{"dataset": "stained colorectal tissue patches (NCT-CRC-HE-100K)", "bottleneck": "denoising", "encoder_norm": "layernorm", "encoder_activation": "swiglu", "encoder_inner_norm": false, "encoder_num_experts": 8, "decoder_norm": "groupnorm", "decoder_upsampling": "transposed_conv", "beta1": 0.9, "eps": 1e-08, "weight_decay": 0.1}
Rows from block 5 of the encoder of a small image denoising autoencoder, named by matrix and row number. Rows with one number within an expert belong to one neuron, the router's apart. Each number is 500 + 25 x the weight over its row's rms, rounded and kept within 0 to 999. All counts start at 0. Numbers have three digits each.
Before each expert's rows are labels from the 100 images, of 14976, where the router gives the expert most weight on average: "top examples" is what is common among them. Only what is clearly more common there than usual is listed. The data: stained colorectal tissue patches (NCT-CRC-HE-100K). In brackets: how many of the 100.
# router: router (encoder.blocks.5.mlp.router.weight, 8x96), inputs 0-95
# gate: expert gate (encoder.blocks.5.mlp.gate, 8x96x96), inputs 0-95
# up: expert up (encoder.blocks.5.mlp.up, 8x96x96), inputs 0-95
# down: expert down (encoder.blocks.5.mlp.down, 8x96x96, transposed), outputs 0-95

# expert 3
top examples: tissue: debris (82)
router.3:517508520484534518490476526526459490515519499501507530509472501500536506485462452492488521510476483465541491472475478518551480487443537503473476483508478520500545525523494482466509577520504489503483489495490460487476479472507512557522473528505494523510489459548506508551498495483499485490
gate.9:512505513536491489486524515498508488536538488513491501505521519486443463530513498478538511515475529476528509534501464500494546479444532504508451452509499502487501520495531465529473514499512538496507498481499486565501512514531435480512447488526505491474484489528510541495473486496539498467
up.9:487492468475504486509464521488511451483464501535496492491515533512499498517536495513455518542487473527483496506549504516509440531492476515477545539469504534475516503522485484512482536508543500495514540545505495543495523490493496488485476445464529499487545480477531500526506506512457532471
down.9:487535523487457509457501508513506480487493461519486507488497496498484520494492446542490491547427464551500553483504534519470502523518507474467511505530560512516517515514504512490494491524465482523536518523497548473471499490531488463496504492514496499498514543509476497471533505457532488478
gate.10:498458438505508488508479481516517517503508504502482452476500476504524518523491488499511456519499514485524525521495481513534509528486481537464476474490526503497550497527496468433491530509503507432498513477475490556483481504526505498530480549482513493529509450547517502521483524466522493532
up.10:498527514509489511482504532532490499502558504516478537527526481512537522518516501525447531537536488505508505475576525495444454499514536477503538526501465477517476506494485506519525493482485477528479478522494513495473503474482502486506479448556491527525467473481473494486474519488464502498
down.10:527514510464503478521505507491484505514504520532543551502448489489483487487486495515483546498452472512471491505592481507538503491535504498486508472466474544475481496488477481472531485514502481525512493494519506455547477511517476451481468515508485519517495484556535504482502533491521502495
gate.11:505519545474491535492523495513499528487512482495513501466500510459465466474496537483439477433537483509528515493494527499526535520532466499522504509504519496467515512476556506529468450472520494520469486541493520504537507515499531482508530490483529509458493498502490481428505491488493478504
up.11:534472511480486480495536506496507495507482517520537479491473516507495492493516559488452501503516465479479483507506498488464524506480521514508500506485541513483479519502527529553498500462491478540484512500498522474464546520478467481520524448588479508466503525479505520480529517494545465532
down.11:527513491499525517505444520483531497495513499498520499504473500502489488536479510529484482497465450543503532513462518512431506495491494492487456493473500533474526500530443469482499503498498433492496491454468506534490490509539511476528499518509526447539481501488480498495455457491500527478
gate.12:512448502468534497523541527466469492513502515483518466523478529498522497536514512491481510484495526482494508498424537497474534493556532521495487566473519495517455452520518469475460490496541512474491526499509449490517473513463500459499523502489483507490504503534492494497520483509492506513
up.12:483498472482475502505539547508508493519479487473463502465495530528480530531513481509502525543560500469486492506515507504499476532496479551531497509497486476473486487485451508507480484496533480493511500508509496557446503494519545549499543471548474531508486487476522517488482509523536447493
down.12:529551520489494489491489470532485523525520507480473458474488512496502508470524478479527442512513529526519527520484513461467483475497536475513558504522516524517500455492496453511477503482467530477526479471523499447489461503519529473482499481489511525493515488568473490476509496511469533514
gate.13:454488498528467506497489464532469517486514478466498496498525485489487505421474453554539520501488485535516507472490507488509508482529486522507483484521499514478516460501524504544521527484489508483508481474487533482506467505494490512509519541424495511476509518570470495485470474515484475503
up.13:491442522477508505508468491502522503464501505468523537506494503494478471517551532469507499451494477530512538479476490510530519464532486503491489550482517507511527471487483491435458527452475519491526495505465500562461531457498506487460495504502511490477500484507460466471486490498490493493
down.13:508536491470481512520533475467479520507492473529497466502489534526481490502532503502523466450464481495481493466495461508551524540551492549471535512522489512480479447500522490489508483455519517454493525477508494506550455480488522494482521512478455507510501493515519477493463525499506540505
gate.14:453495535483507491507470519519500501483514529509486535477509489496544492493461500511482489519498538475531545521548522482582479490546501541532468470493487494459480495470517468520530487466517486481491526497505488544510503554511527492514489521475521481500492519508549471498486479491506460477
up.14:480465503511502474474519464517493518496491498492496536514512492510556520483504526520511487530536550490465507474530491526477497489442454470494532497505545463521506491505518526526509542476524523499518469539497468476521504515524509487450490513486522467529502465432497485511491475547487525481
down.14:470468513526508509536497478518485514514482528538498495471489469493534469535498501485522537524498461556481468505507485520548493486500520569456472493470515501483496471475472493466471476483518511483528517462500476494513481488500531500455505524520478472505495523488464484468519501472523539440
gate.15:528531474517517447478502515532499488453478516457461481524478487492523503521512553517502481528526513470479545542537484505517476537504498485469504529521513485527526525506486497452447505495520520474559487546519490480477462511533497503496469519507498496501508488501496458465489538507483513527
up.15:536456503497483485466488481519544504473500526531469501513462485505498499524547476440492494519449505525484491530476511534506481532530449499483534534482472504492463474478517497499493514525488484479518479471528463468535477486504522450492528506491521513530541469511499468508513465523465472497
down.15:503502496508468517463535486480479553478527507509507488501506469504533497483508460496508504501484555502518504496528478527515494476458471530510522546462524470521529510427504471494529491440511475527478481488493512562466515483504491503479494495475480510467511491521485485558535512532503513474

# expert 4
top examples: tissue: lymphocytes (98)
router.4:500493491536471491506523494495496531507501553502482453471501482519484488474551482510518507477522550508474495504491523465515539513541473510496527514496498484534477443479485526496500445488502542500528499503494506498547482526496501431465525475492495465509516523495486513433498508556482506499
gate.13:491530502546476511501538525473511529488478510485473500454481486511540483474516535535511544470502480489488488474514538509535484498524493464489514463451504503521492498446468485503484473464492485514484488490509540490516474504491465456463551569459506537496505498503484493487479479526467490495
up.13:507504478551467486512519488502531543517518482509485544471492527512521507482520518523522508435480450497496526508498534508489521493524497482507495508484513474499519474479512500499481468472450510523503499488510523485490522504450470481466566553457472500530467552474505510481514484551493482493
down.13:517529460528498502441505517506487495475534504494472497525502529517533477480513513528516515527525512469507516478517479504534519510481504507472461456519541461547446513464505491446486502456507540515524488471494501529508515534501528515543495521459493486491484515482543526554515485505478487480
gate.14:511512505489469482511494483461472508515495483500518472469504509492487504483545480515525479495475520480486529475462503473535453509550485497515527485512502491523448490505517527509493426500490524500511504476506506502597490512514515448492510519509494464465537504520519508524502521558513467510
up.14:483485524497489465483486484475483516509490498492519464444491482494513498481527466531526496540475515458515488483438495489512489495514511495472514549548480477524498486525504493489465456507516505447529506485504485530595463536511473471518534477523485501501526490526522482509524506511509517514
down.14:534503503530519553519454530507495532539559509512505538518496489502503502485475534522480542486470481500492460498516495471498465477477495504523471452496513513473488504518530499531505491473508488502474531519486522574520508468488542517488511535484456518507486481485483535499525450495525473468
gate.15:507496519468484511522469468495508485500516463477497429490504458505445500514520487467474495543514556476483508496482493508529521446513499510504478551566492496481496447483510495522493465476489507485527492455489480538506489512490479540503532435505476510491510482523524514520490490491509516491
up.15:516535466519496480512536527490497489457465487510510502526519549469492493525508530469526491450481480528483480519528505484469510550516481502547498484461528505533475512485470493503516468506489514485467527535515523495545521527488473446499512470501489470521515539522517494469462555507510463491
down.15:487475494475501494513448487488509508513483501514519512484527491495491509509537493487468547526484577534505469524591517507475469526519514484494531554488463529505511481529481507488529520506511506475510480510475515497483466483486513523514454479485471492478515426488504473511479509493496508473
gate.16:504504531472504501506489535523486458458518487473483538537519522486495508507498564458511485495509511478491498474559496494471480525492522541538500510499487505515504485508518470501504504488505517474439468527476523521420495506503488475481458500563506515449489461468496500499495490485526495494
up.16:474512501496507472479514505492454483537498493513532515513533468514446478527514479542509452508521481487499515508429487494497551528491527487481494496513526537485482515507495489473502526547492457474523527466516504482523460517495474513519476528539517504493490500566524513529438490520497504493
down.16:488504487507531479522502513477483499474449496496529500504507484515482537486514490494499470540482516514514506539525483529527503512498533508498450481525489496497500507543522448495480502532475517444497522568508507475537540502554514542533474463512543533539506514521512464516467486463497484514
gate.17:475512491488496512492491493477468483512506513491513492489495523512497488491527488467480484453485481548462492500467511497473519518502488490542515473441509504512484481484498537529478434475542470520475526507515548501519500528470495419477531486461483476502489542488479521462521539540508478508
up.17:498514480501502490541527502500525498515486512514503504500506533522519492501480509506504477420477429559493528515499496501513516519495477476527523467410479486525512532497507477488506525549501503490471490544487461468516516483471503476492457527468503524496493534469469491527489509495486475511
down.17:511495490510507464483514499506487512484500528508462476473472492501496517503512532499502464495557493501465556545482510472540524479531463481508501477502559480527476497484508497508474482474517506511520478444521499510528497501498454450490558520493554458505511507509464508455506526503475515542
gate.18:479509474532506504483540516482500544540529504484506451511505472468491523524465471512475470535500514500496504488475492511543450487463520496530457494449489481531476480463491496467504525499484500510535487526506504565457524478484508549468470508461501467491492507455504517499529517525491480500
up.18:501511516469495492497499463528485505511497458523511569512485524460497505506462517516516537473464446526498498535498457475478536478480539506504501481483497528473510535535480487490530513509524478516473508462502519461504506480511489540490488550523527540519514444533500502528513511467521487461
down.18:484519522520441530556486488480488499507500513538527522505545512495468505486499472469499520510518551463495465456521501494462495511460514498536549506496492530515522522516523513550499489528499497515511472461493502512454512497510541536504572512540481468499469501508518491513521494482517491472
gate.19:498506442518482501521516508519521507500480549499489524540502523497530520539506521529513504470511435512479515516503482498458465544492463506503521466419511498501501547479497489464505544535483511503471516514517488477540526501490533469486462493509508476476485519498462478509473518512467473501
up.19:550511517498483475485467458503455494519521478488519522501503466510517491449487546482471515525487540530479510505495487511578485457495503502493491481574501496469495489481519480479501495512511514471495474435494480460532493495525514528501534513498519522496492483514501475553508485477495543499
down.19:482493476498487495497533504499484475477473480522521447475508497516481503485503457488525531508480541527525454502447486513469499486508513500523540514514425525519462468471493514496531497511476508485501521565536512510487494506492497521500495482492497530523524453495505454526454555514486498462

# expert 5
top examples: tissue: lymphocytes (52)
router.5:521509536468494505508464499472508475500498470521520516533496522469494496487454504503527482491498460459534491490531502528531397508445515520497498479514502510490530524524514492523490521509508483524480520443488488457558509498505499525522480512522512541507494510530522482528504496461534486500
gate.13:475503516511447519490494462495502533509534506514482515495520499492489490506507521489469500489502476566495509488494543471508498509494482509506533504517497487493534496498521556527479490417499513540507516502503503490517507511494515480479533457502490499513474581512407492477538495479498492495
up.13:474491531496535506495553545481501514504459459488508494474506493483477492511505475507518500478499519489508499537477498507491553515568493498485496484466497519493461461473522516471509485502511471512494469512516519530531490484471501488508523547439528471491528444483499500455445535490461485505
down.13:491513471470503551502483504484468517538484492533552432511477489531527502472505448540558509510475469495496509506533473522501506509539489487446504539509510540479520485526467517498533492453488527493497503505465478498499491473494535482516496516490519511518491531506563485460499499502497516494
gate.14:516509483497492497486495440488506481505534490513501504507578521501479449506455467498524497487514481570487515499450521484484475486474495523514528506483514517520496506499501544552480444482503483533515512493495535463521518494505491492501510503456532488473494562488464504482488499545496471491
up.14:495502531489527501482511469485533465517513482490511526547560540466473515487492523465558527500472461505531517489482494513509462501456489484540533476483526498494523562514500502557488494499521468517500500489506514478481547507505495515532497500491493503482450575481512506492512499502503511474
down.14:488481512491468492530511503529520483481515503459475509496484504509493479514508511512420481505558543527514535535473502482475536519542508487518489490484561484538485506511526524470468488508477481481505499507515483483510527514493484500482511490526533457487504525458494516500513475477508504592
gate.15:541476531513513543507450469499507503498509480519486504489509487500528490482484475504527525485514483514471485487506502509493465505545498510484513450508547480501543502481467550523483443490512511472487529457464473563518461538505511500515521532463507526490487540528511548491542490513511492481
up.15:499538502499490505523497495460458521471487509521493474478530481469527514484489506524543465514471510494480482528487511492496425510525547494469492515551497482519565496519488492545476487483487476473481486451511494518525512497487506520471528512423494504496483532524507495499503511529454471505
down.15:513490551471484518532490523504500449527521519480517543531503545520491484510504490483485503473526455488493546502449503499526542497503533488525488481487541474502500467516563526477499507446494481506477475500509485534483521497489497492479506517446503503505514514506427520486511477515501488550
gate.16:511474471507485507542529468472459510513502520490474496456481518530497468506540495495502465487506507519465477481475508483514512506522479514507490543499472461473466463472473499536494482460494561500506492449514510504567478493506491505489513493528525468480474527562485491501463495533484544491
up.16:496453488461510497502527531492488500497483453503479441494503518487510494488491477487516504499503524490506477491491513507583479548553502526551503522475508531527509493510489535514483490536524490497518518477504531530522491565503496471513498471420504498477536489463483507497523508509508473491
down.16:492516528489482513486476513507478486515473505506503512493533506495524470448509485530506534501465467467505440436554465508569477493503513491473460500539441494503487517491486447512500508495517534489498442527486490488513506507506502509497497489505445476536484497536507464489506495487504480481
gate.17:490487481515462495506437487488430511509510531460488526488505508487478525516518469493517493518481500514503501473477558520505474450518505498491525536495496468539538521530473515507507473446483535522498481487510535533501482505503481466496513502469528504486489544562480501476547503493484537499
up.17:491509507533453494464488413500503496537471506520492448514500487514484504504484525466525499490524453526520518471474527495500504509550477511522522501471486464500571476473487503513469509536497517499474507472493514491477482492487527509510513499477506473480471546567486512495471469501509506473
down.17:532481556500520504545504506493481494490512509492468541553510518469491463504512505510513520481525524515489536503517500476549481494479498527549514460517505507515529514502501502468535473557495462503501458522514478454512458519475490505523521523446490516485506484514448497530544476502493479464
gate.18:488541520487504527494521480516528497494496531504502546536539522478489512492499582499492495477494477461482497489529521479572493499471501492530515476531508452512495529518537497483467490573479476521489495496502471442464523498477489501468499515527475523502487475481476493494495498477483462492
up.18:514474531494504511508561500523502507507499494501491463471500510536540471512503474473487504468476529561497518484431480465449547495528508497476492502484490503502506506463476492544501462506465487517469531507484566525499500533521502483507501490455484473516533473464500506477518515499480536516
down.18:472525508544502481500474500550532494493520508517487490490537504510528522465510450516486486524466517527457530510472508517474518485536496488524492520507498503497467530538488529559496474478487500522499439512510483465520495501473515471493495540475514524510526478431474475448531495512489466515
gate.19:503494513523480483473539527504474526481511520480483500503521447515528504454513464531529487558528535460494494535475507472535478495536463501464503478531519471536480479484500533499505475498478527516540470498492472533504485543479481468455497530484497506533525506470514543469516499534485492512
up.19:488483520443497518490506556520549511485500470513501456446487497521445500456465487507446505480529489484480517497518528511538475494531495495495532522494476504499493483484455510511511473541521442503505495499524477491504493529486523489515507482472484556484519483491533513476473503500512454541
down.19:503487498517503518504517496524487495513473505496514484469494534495497490471531515495471506510514501455494523498539509511555504506539464507473457487461489532483472495493520464511511459487516521520477483484465517498468498503522519472507576527425531544490486473496470517468515529557479511469

# expert 7
top examples: tissue: debris (64)
router.7:526497531481516512505460500481499479505507465501513517528487500469512486521445547495497503508494471460515506499502474514512514505471510516472482497489485521476538531531486497479536497436520491520479503549499497556416542495489495530517503570502500519491483489530527517463508489463521487496
gate.13:474519447511481508487485530485529460488510473500491513482482497456479480490496530497464495517477477517520514520480468483518422546473456521537523499514493492516444533493516502599507483480501516493475531494488487500502537505483483530514495481509487482491515527469534532491523505494499495504
up.13:478491536519529520525509467511491471503507484497512534478504524508503477512464502510494497443474518524523503506484463538508512498454520496539496496516476495520445494509512478551530513578487479511475507526470521493524532489493503563525501480498550518483528484529497542538504531491491535486
down.13:471492487501496504514489501521526485462526473514482501469490484507516541490495494482521474493542559518531506490456514446508526530489514484511517494539514478483469469507479508437487479503489527470528469488467474442564470500480484485500514512524482533467500479535466504554505517490489526494
gate.14:512487523478496518474499463486474517516509514503493464466485494523509470504526481509499504505536494535468506493479538485521488481541493497523542474488521497539539491492486533477531463486482506526489516470518515521487497498469520478455534465466483437505467597474513526491511493547492496499
up.14:510538452472489504483494515497498542515516518495508464511512503498458454516466525490471489554515476489474513478505470476493486522525509519501506530510547504538557500491490515502505466472512505529487513489495501525444504490518514470509536465527499449472493543483549475432489477512490491479
down.14:513473539489543482515521454522475483495499500476478470521500518542524527512470540506510468468498519545508511518471523515518488514505468492511493485506521467481533483495539504551508472451506473530469470465522476542499467492490474489479540537470505529474507537539477502497532474496476493544
gate.15:487468461505519474491511500505519490535530524504495479447511477539531496508534567522501518510498539523478458519531510541479523496468490495501502527507521507522492457526461495478526520471534478484522496527495499476490514468473505525476554441511513463527538484475488506500511504500460500543
up.15:507520522501556441471469552508506496505491494479507494534523518478464494481496497503514466523478468472520469526480477515451543546493499492508522519504497465502530509548518500483478493472486480484492520493509511548471533458490504474474486495590498495505530492500468470474495508499487473495
down.15:485524454467471515509501498484513516489485526502503541498541483498517536540496538460488500529479504489467455487496539493439462519460494486493550491499475515522539514492490560491514503540498512521494484511483513494516502501481508503467478514507465506483496488468523507497566511487531551449
gate.16:502508504530490515500507465504485463474488515502494514512547497523478514519492470440493490495465483586489530508510518482514523477500529500520500524516514502477540539499523499542498510461484487465517519478515501508428506464532501488488526479463476521475484573498474501470483514513492516529
up.16:495501501488544503495506469467529477480466487487514517500481455480500539505496572526485527508497533474520507547497499517510523496486502495470496505488501506475480477515450489488477487537467505523494525526485480455589516526513505494495535531541507525489528441527513521509490524498485466520
down.16:481537467501497509484466518513471506484489531502499555503556484498505514491489476500469493538489533466491509517519495517511503528490517518497495527493512502530474507478460501477516538545515526450507485520493524534480531504507485517515459489552508500500502433403530479496500506498523508474
gate.17:490552506482478489493485456481493476500504508531498518522503516502482482496493567495496512519504502507501485488507537489511517490522489494453540491502486485496502533484469518564502435479501500528491482473488495470532526503500487433525549496488486524520482576551491532483524498513530474499
up.17:479518475488500516480472581463503526500478538478514486476471485492534510492479553521512518540489466442492478481510515515439483522504538471491487521493461499450515545515460483505502480474509537500517509508511505515500521511509495530524496506537531469476487490506542470488519530491478495522
down.17:543494526564507511494470558535483526505473522492512494486469496459519503468484502515494476517543490479474520534468476489522472492510514495512489457506550487493485524515490490483446515588485506495511471461508490494498503481511512513533504511446514508483510493457477526534487523489491505521
gate.18:500496493518508423487500524517503500474497495491503503523524489508517540488497515499515452543518519496524557526527479502495493494472511478491490499527540487503485489501491483467436527548476513427519490520525489479489498477514487510489430500532516497518517430481499483536471494481498492494
up.18:467496503511485491497468517475492488469517496520531477527507508479519530502464493517543491499483517453507489507567476494502519522435513531483486480521503495489514524521496472452502542553519512483522486522494503504469527532510477518496447541522543514524485438502521457496509521500523459509
down.18:489506488541498456492479508489481527478466518507472489521515440471522519493522516519526483514518508493518529480507462529494501489456542466479499521509525483511473510528469465497475510488455509462537510487488490467521511484519483580504488490478537477504513513457509475538474497495452549509
gate.19:509482515545526488507494498489460518519494502511472532500527496523538490496505497498506510503493557484471488505534509515485537477490513526432500534530501493542506488518451481481512465434495506506528527513503494529486477493485513462517511483567520469547474483471529517451501502490472544499
up.19:538460535479501466495486510464530497497491500526481533498434522532524493495487514460517519480492515464479480481492461512577443471516533506504496457515492507511496509492478482507508478511466501456495504509480493510484510485474520513511476549467490513453492500438542480524524487497482503500
down.19:481480485506531517510540519538495489543445466486527474476492545528529468483517508527512515455477481494527492500524485521550507531544456513491497482458482519536471528463489486487497502505539493496497474475462472496522481507533504482546533485482509467517494466516470483521483492542502487466

# expert 6
top examples: tissue: smooth muscle (55)
router.6:495519510482523497533488469472510481495457492498541544520532533471490521508507528471518501469464473534511509509486486537483547507496518488513477485456501523481466554512539490512493475485521460520475510472508534481541546510522506456516545487458516527485510531457458471514495519493496496488
gate.9:501543523455491522482489458481568492498519486476529518526477508493525506511497524480476497476516493473525510518522474488501552470449482482519476478502509505531520543501515498532488519481455515493462501554508509495422523458510515542482457518513505478482473471494476504477496509522505497493
up.9:467458504493462500501545491484484504531457474484504513486514501504502498474467511483509481511484491544561499491476521507500450524450481498490541503496500491501442488530474508478505451554510465490468508467516498434538543529488507548487483476510486508501505508465497530508491532511503516491
down.9:495514515499500530461499529531523527508474524487509417500482507520499525475525476507531474505496520568470514505485466500499517517489545509472509495528514482503511500542512520520485491441475535500487486461509488509470471506498472529502537522482524481519502553558537494502507515542500494526
gate.10:511503476485504482510522470465491485482521512491517498484519502484477503500547538467526522512453500509463514496513525489511513482520492551499522517464505505529462513527522531510475511463535486511462525467519557474504548537493483491446536532458507507529506549479528477514516525546498529518
up.10:496511506503502491517461493470464506512494483514515487480532523473486497507551509511533520477456483483482514475515535470501492464498475474492531469477513493518454510505490475483499463482521477555469521482504540528512507556488488461486528508468539481511505565488558486474459473521516530510
down.10:565526524508497511487504505521515515494520531466484527463472473475501471494491469535521515499548502519513476492489535471509498497532514501483510558505466487495501519484528517457523476518526511517476500537493465480577543503476495458483463496491467491513494522484465546501514501526531484534
gate.11:508518468525460490540517451485494499523503509495504545540533505502501476513524485496499468508481495509477499499486525520520516501521505499505484482487492506496472543516530512534483476471509498461482476440514507421550527508519505455483537508441538514519507530475493486551484504522466479481
up.11:494456496488503510483506521538506518513514521490467444473485478526504514524509485487453515491512532484486530489527490500506505514520484500487485555491513484508534467509503510471504495483491503489519486552489478561471475486470497519486470420542501491477518423545535518475496495478509511518
down.11:515472483489479527467434474497531500507483494511544492519494499494492524462484527519534537509477482531495485483479480515523463490488513491471478504527495502509533516491519485484522513551494503487487484513513512513390510477514499542486493526451528506518495463504521457539490509496467524474
gate.12:495514494489514506505493457476553490484491510513495536508517519496496524511521502478440491494504521546499498519497495479504525503529487493516483526491503481519472531495509500565510468539506476533459512568508484480471528501516497504487485415505533521499496496422477504503498501484538480538
up.12:508524466504484517501554517523500517509497525490490479478519478520533490443550436549542529510478533465454516502512486498455533523490524514426521492514494536516494475502481485464494516479487528499513462516502488545507477473501502495482514519513472471519498494533538504514507497525473503503
down.12:468497543509508499509521518474535440508475472547543533547506477481474473521545533467446479508452525483481505490496521504523495522509517522527507511453487501475513545513511488478501503560538511506521508479504534512476513524501505486481480509546496509490503447464490465511490504499508502483
gate.13:503485504504483513495491465494478504493484498492517539482525480500515553482510472491519495515468485528464480475465527527546503430549476469504512476514484484499489500458505522531470498479484506488498488462513499508477499500500495527474533497488515479497520539387481511543500492522508521477
up.13:493462497511494480488516516546448499463507518528493495478472493534527479533499484506523480517517530502508513494534488489503481465475472499458510559512502529492521472487457492537486501474473520492539508504507484521453470528493484551487466527503510479512523468435535500479490515516475560526
down.13:524523521487492499492478491470525494478494495506504495525487509490495473448465477485465478504480509457510519499481492502422489529471504463514506491538471493494536526518538463563528515584476504454509491497489503511495531474483509553502482492553488516464514492480528501486502497499517486493
gate.14:508498498491511486538527520471546466499502491498485429514447488491485475521485509522530482507501484489537507522466497530528517504522503501503491506499490493480498565498468496478490503534489502489518495487523484458569450471518487546508510471553514506482511473543526448534484513517501524519
up.14:490518509472547493484537506493471505523480487489548500502487504527494503505538461505499517516505488473497526511449497498522485483492493459428476507485501516520460510514477492447489499527503474534494485451509488482526452487545479551507468548483504507473497538520548483537514513478496531521
down.14:509484534507523489490483541475516491478530533449475555516476499484505499514510504465504477507571494449504490495514549511534515531500490488479481510488544472492541506499474498456492486554471499515504472531488473478533519484485499511484453482494505486498512517476528522464470455497539515532
gate.15:483511502519513482484499514463490505525475496496493484487530483454470505528482426482553522480511539478472497484510500517547501503507513508518507523460485501467497500524512524491500482454490526536510543456492513506568493517512523423509517511497519519511504513539487462441510506485490495508
up.15:518512496501470469491498466491497508484481468472505524495524508499524513499525604490492472492494530508503483520504520515479461484469474500541532514507513503530519515484501490520484496580495524487500508533498502416486571490508483515487507480497497468499517537465502496517484495500532491505
down.15:513522473491505508520493561466538522502493462512500534529513515457512455488473484518488483495507448487470462474459483486482491493529501514468497459494528481507472505512505503468492475521476473504473473485499513532524496579510548523535535539509510519483510533490513525509533510501545507486

# expert 0
top examples: tissue: lymphocytes (100)
router.0:474482497510512505456503496514506510511507502497486480477500463506505516498513482506473521553533522503523482495504482517464508480461507504489492523518487498501499512508492481523512591563491515432518515510486473485506504473507499562506435466532489484504504450485527508560495493513505525537
gate.13:477498441489485481527521532479518492487491496487508483464525539525473482525543507478473510483489502540452506504543537498507504533549470510534495545487505507528456484455491505536508469509508521518530523465504512446542500526498479462494543455501502476479500521530501482477515518516515519500
up.13:457542475490473517511493483529526478510496495503504526487495541495488518508523512487508496487491500497490485509491496540468511475572476498472522494505521520496505458522527539482475456481481516483492492472512502485564484488475465475466573516491502530497498539491440511432524507477490515505
down.13:507500457508472515496458506470500505491534508525521572487483493509510509521491510481495573493478502466479479496528523494458502518471523511509518504489447521537529501520503490523523520565487501515505478536493510506481508518490516477476445476550480495473495507485543503436476510519517510503
gate.14:490486445505475479466500492506465563482473512483483474484521462538523484489524463539514494549547541508464526497494523486511562507530484477486512520511520488529494474475460507503485503495469505480530500515505515510466475543512484487467452533470497486528507487514530525500501499518478528536
up.14:490533499470514534489507523483493477477476514502513510541495546508463508514499600504490487477486477479517490505513456486517443499451519486556500517516508527507486517517530536480457461510489523491481476508501511473497532522507503480528501441545491510494509468458481502481493486480514497506
down.14:468514492490499486483516528511490507485518475488486505512485503498531503453511476531511453506517527499487558527448480473501460464460494535497475487514552483499528461519474522484462545513497472481509489480489486524426495497517476552528497511475495502497499541458514530518535485527487516521
gate.15:498490466520475490501512497535485558487496521523471477464466453572499503527497506490472488530523592532494514504513496494483471497518493500459510517492468496543537463484461521513521462519506505478539500497473485475498486480488502493510478480507475492501510464469518511515483490544498540503
up.15:525546484481508518497518493441518461487486494500510484502498533457487531530513525461480520519476529482540522500474512492557493469501529483533511530530523497459427483500532467445494484474511504490476465479477502469550502525490512509526517481510489509462495498490497475502476470463491487510
down.15:506531479479533482473534484508507512530449496505503492518493483483510518499496462489477511522452444533532509475417473475449469501527545478494509538491503494495488489507493528500502479513509506483503507468476495425556482519508486461499514508464490503505462515516503485492498508518456508486
gate.16:501518491549508494489511512512498581492487504500495476506503485501525509478481462521504486488533506517478483484477462475501472474513524503457524499531503489533475500516484514504505457474517550496540486492487516499524489461477530512501524512514508426574467555511500512525530526489511538493
up.16:530526497527502494498496443521527552518515466478499515531500483514510464473502496531537505498488505508490490532536501513515535503510559479452473512539510467548515464473474525464471452531481510517509472499503516484499477479456505464491493512490486500518506529569519489502491481529506543502
down.16:483526478443487507485506473490501538432494491526542513518498482483521493508509537498489483510505512502452497523510510522487510497458497520501533501510530447531486514467501485483461539457471453487544550458529521461481453491491510481478503482543524497494516481534480494520503467494511517508
gate.17:508512467479521516526487527512542463499541457505529506484476503490512492552488494466463502533546493478521509493542483494530446501469503509545465540523523488461484526511502494499534560504530521534468493516516507480490511530497525515504441461509535489453522492480507503517504505477500496495
up.17:510483474480482480552445497494447522504526531501513490485531508527489511528502522478504492473493492491476517466508496516501463537511539558495503479476509522463511495480491506524514462488517464495505542495548507466501489472506536488496533451493485471477492544429489469503519507546493500522
down.17:487545485553496459490492550503494512495500481461523500510541545495508541483491451563467473508500510494505541488532504491493484477482500486472522474507499458485460544464514491507469515481512486478496498484520471524500484504499470500476518471526466501479538497452487507509523513453516449474
gate.18:490506491500526505501550522522490506523512515494498521492504478504479502470484494529472502531483538508520498502495483520542480483481500489480459522539468512495496492493480485499535570566489532505549520550476473501494518453501475536506413507513508499514500447529529510508469508513482478504
up.18:536540511496537494529491477483531450484501519491511481512504554494476507493496542477472498497464511474543509536475467520581549491454536504524475474528500505487498532494511506516484492470491507502477481532534495490473553528509504476540471486500524474451488512524491503505513500479510479487
down.18:509528493486480482510501488520518522532489497496519562483543485494523491476495488494475491505453500487459530556542515454511493475498474495522532514490523510484455550535513499518486496520535493516519518476494529446508547523495514474480475465545490473521493473496524467456476514470513489464
gate.19:510527553491493497509468464496513470489500498511519518483483488501498519476460446475451519518454505505487492466481465506566506496485506497520443475511501507471516508477537503529515539529502527500477511557506493512493525521508511525508503488481503543463511462520497494500476501452513427488
up.19:504535512534487477460461462501510516495513528503528501525504524508525494493482472559528509484477485505514496517466508502467494484478515455517514518523503531512489537511499535451506466455485529472486486467496493543498477482465478528489584509487513487543509553482500522490546504498500517512
down.19:460493529496492500536495459535462497512525531503480515486496488495514494515518540497532478471534511524525497443496518522541523575487465503515513526460473467489501463487501504542507530460537504527487507474486487502455485474512497535561520505480498508487514478509473483547509526503475494516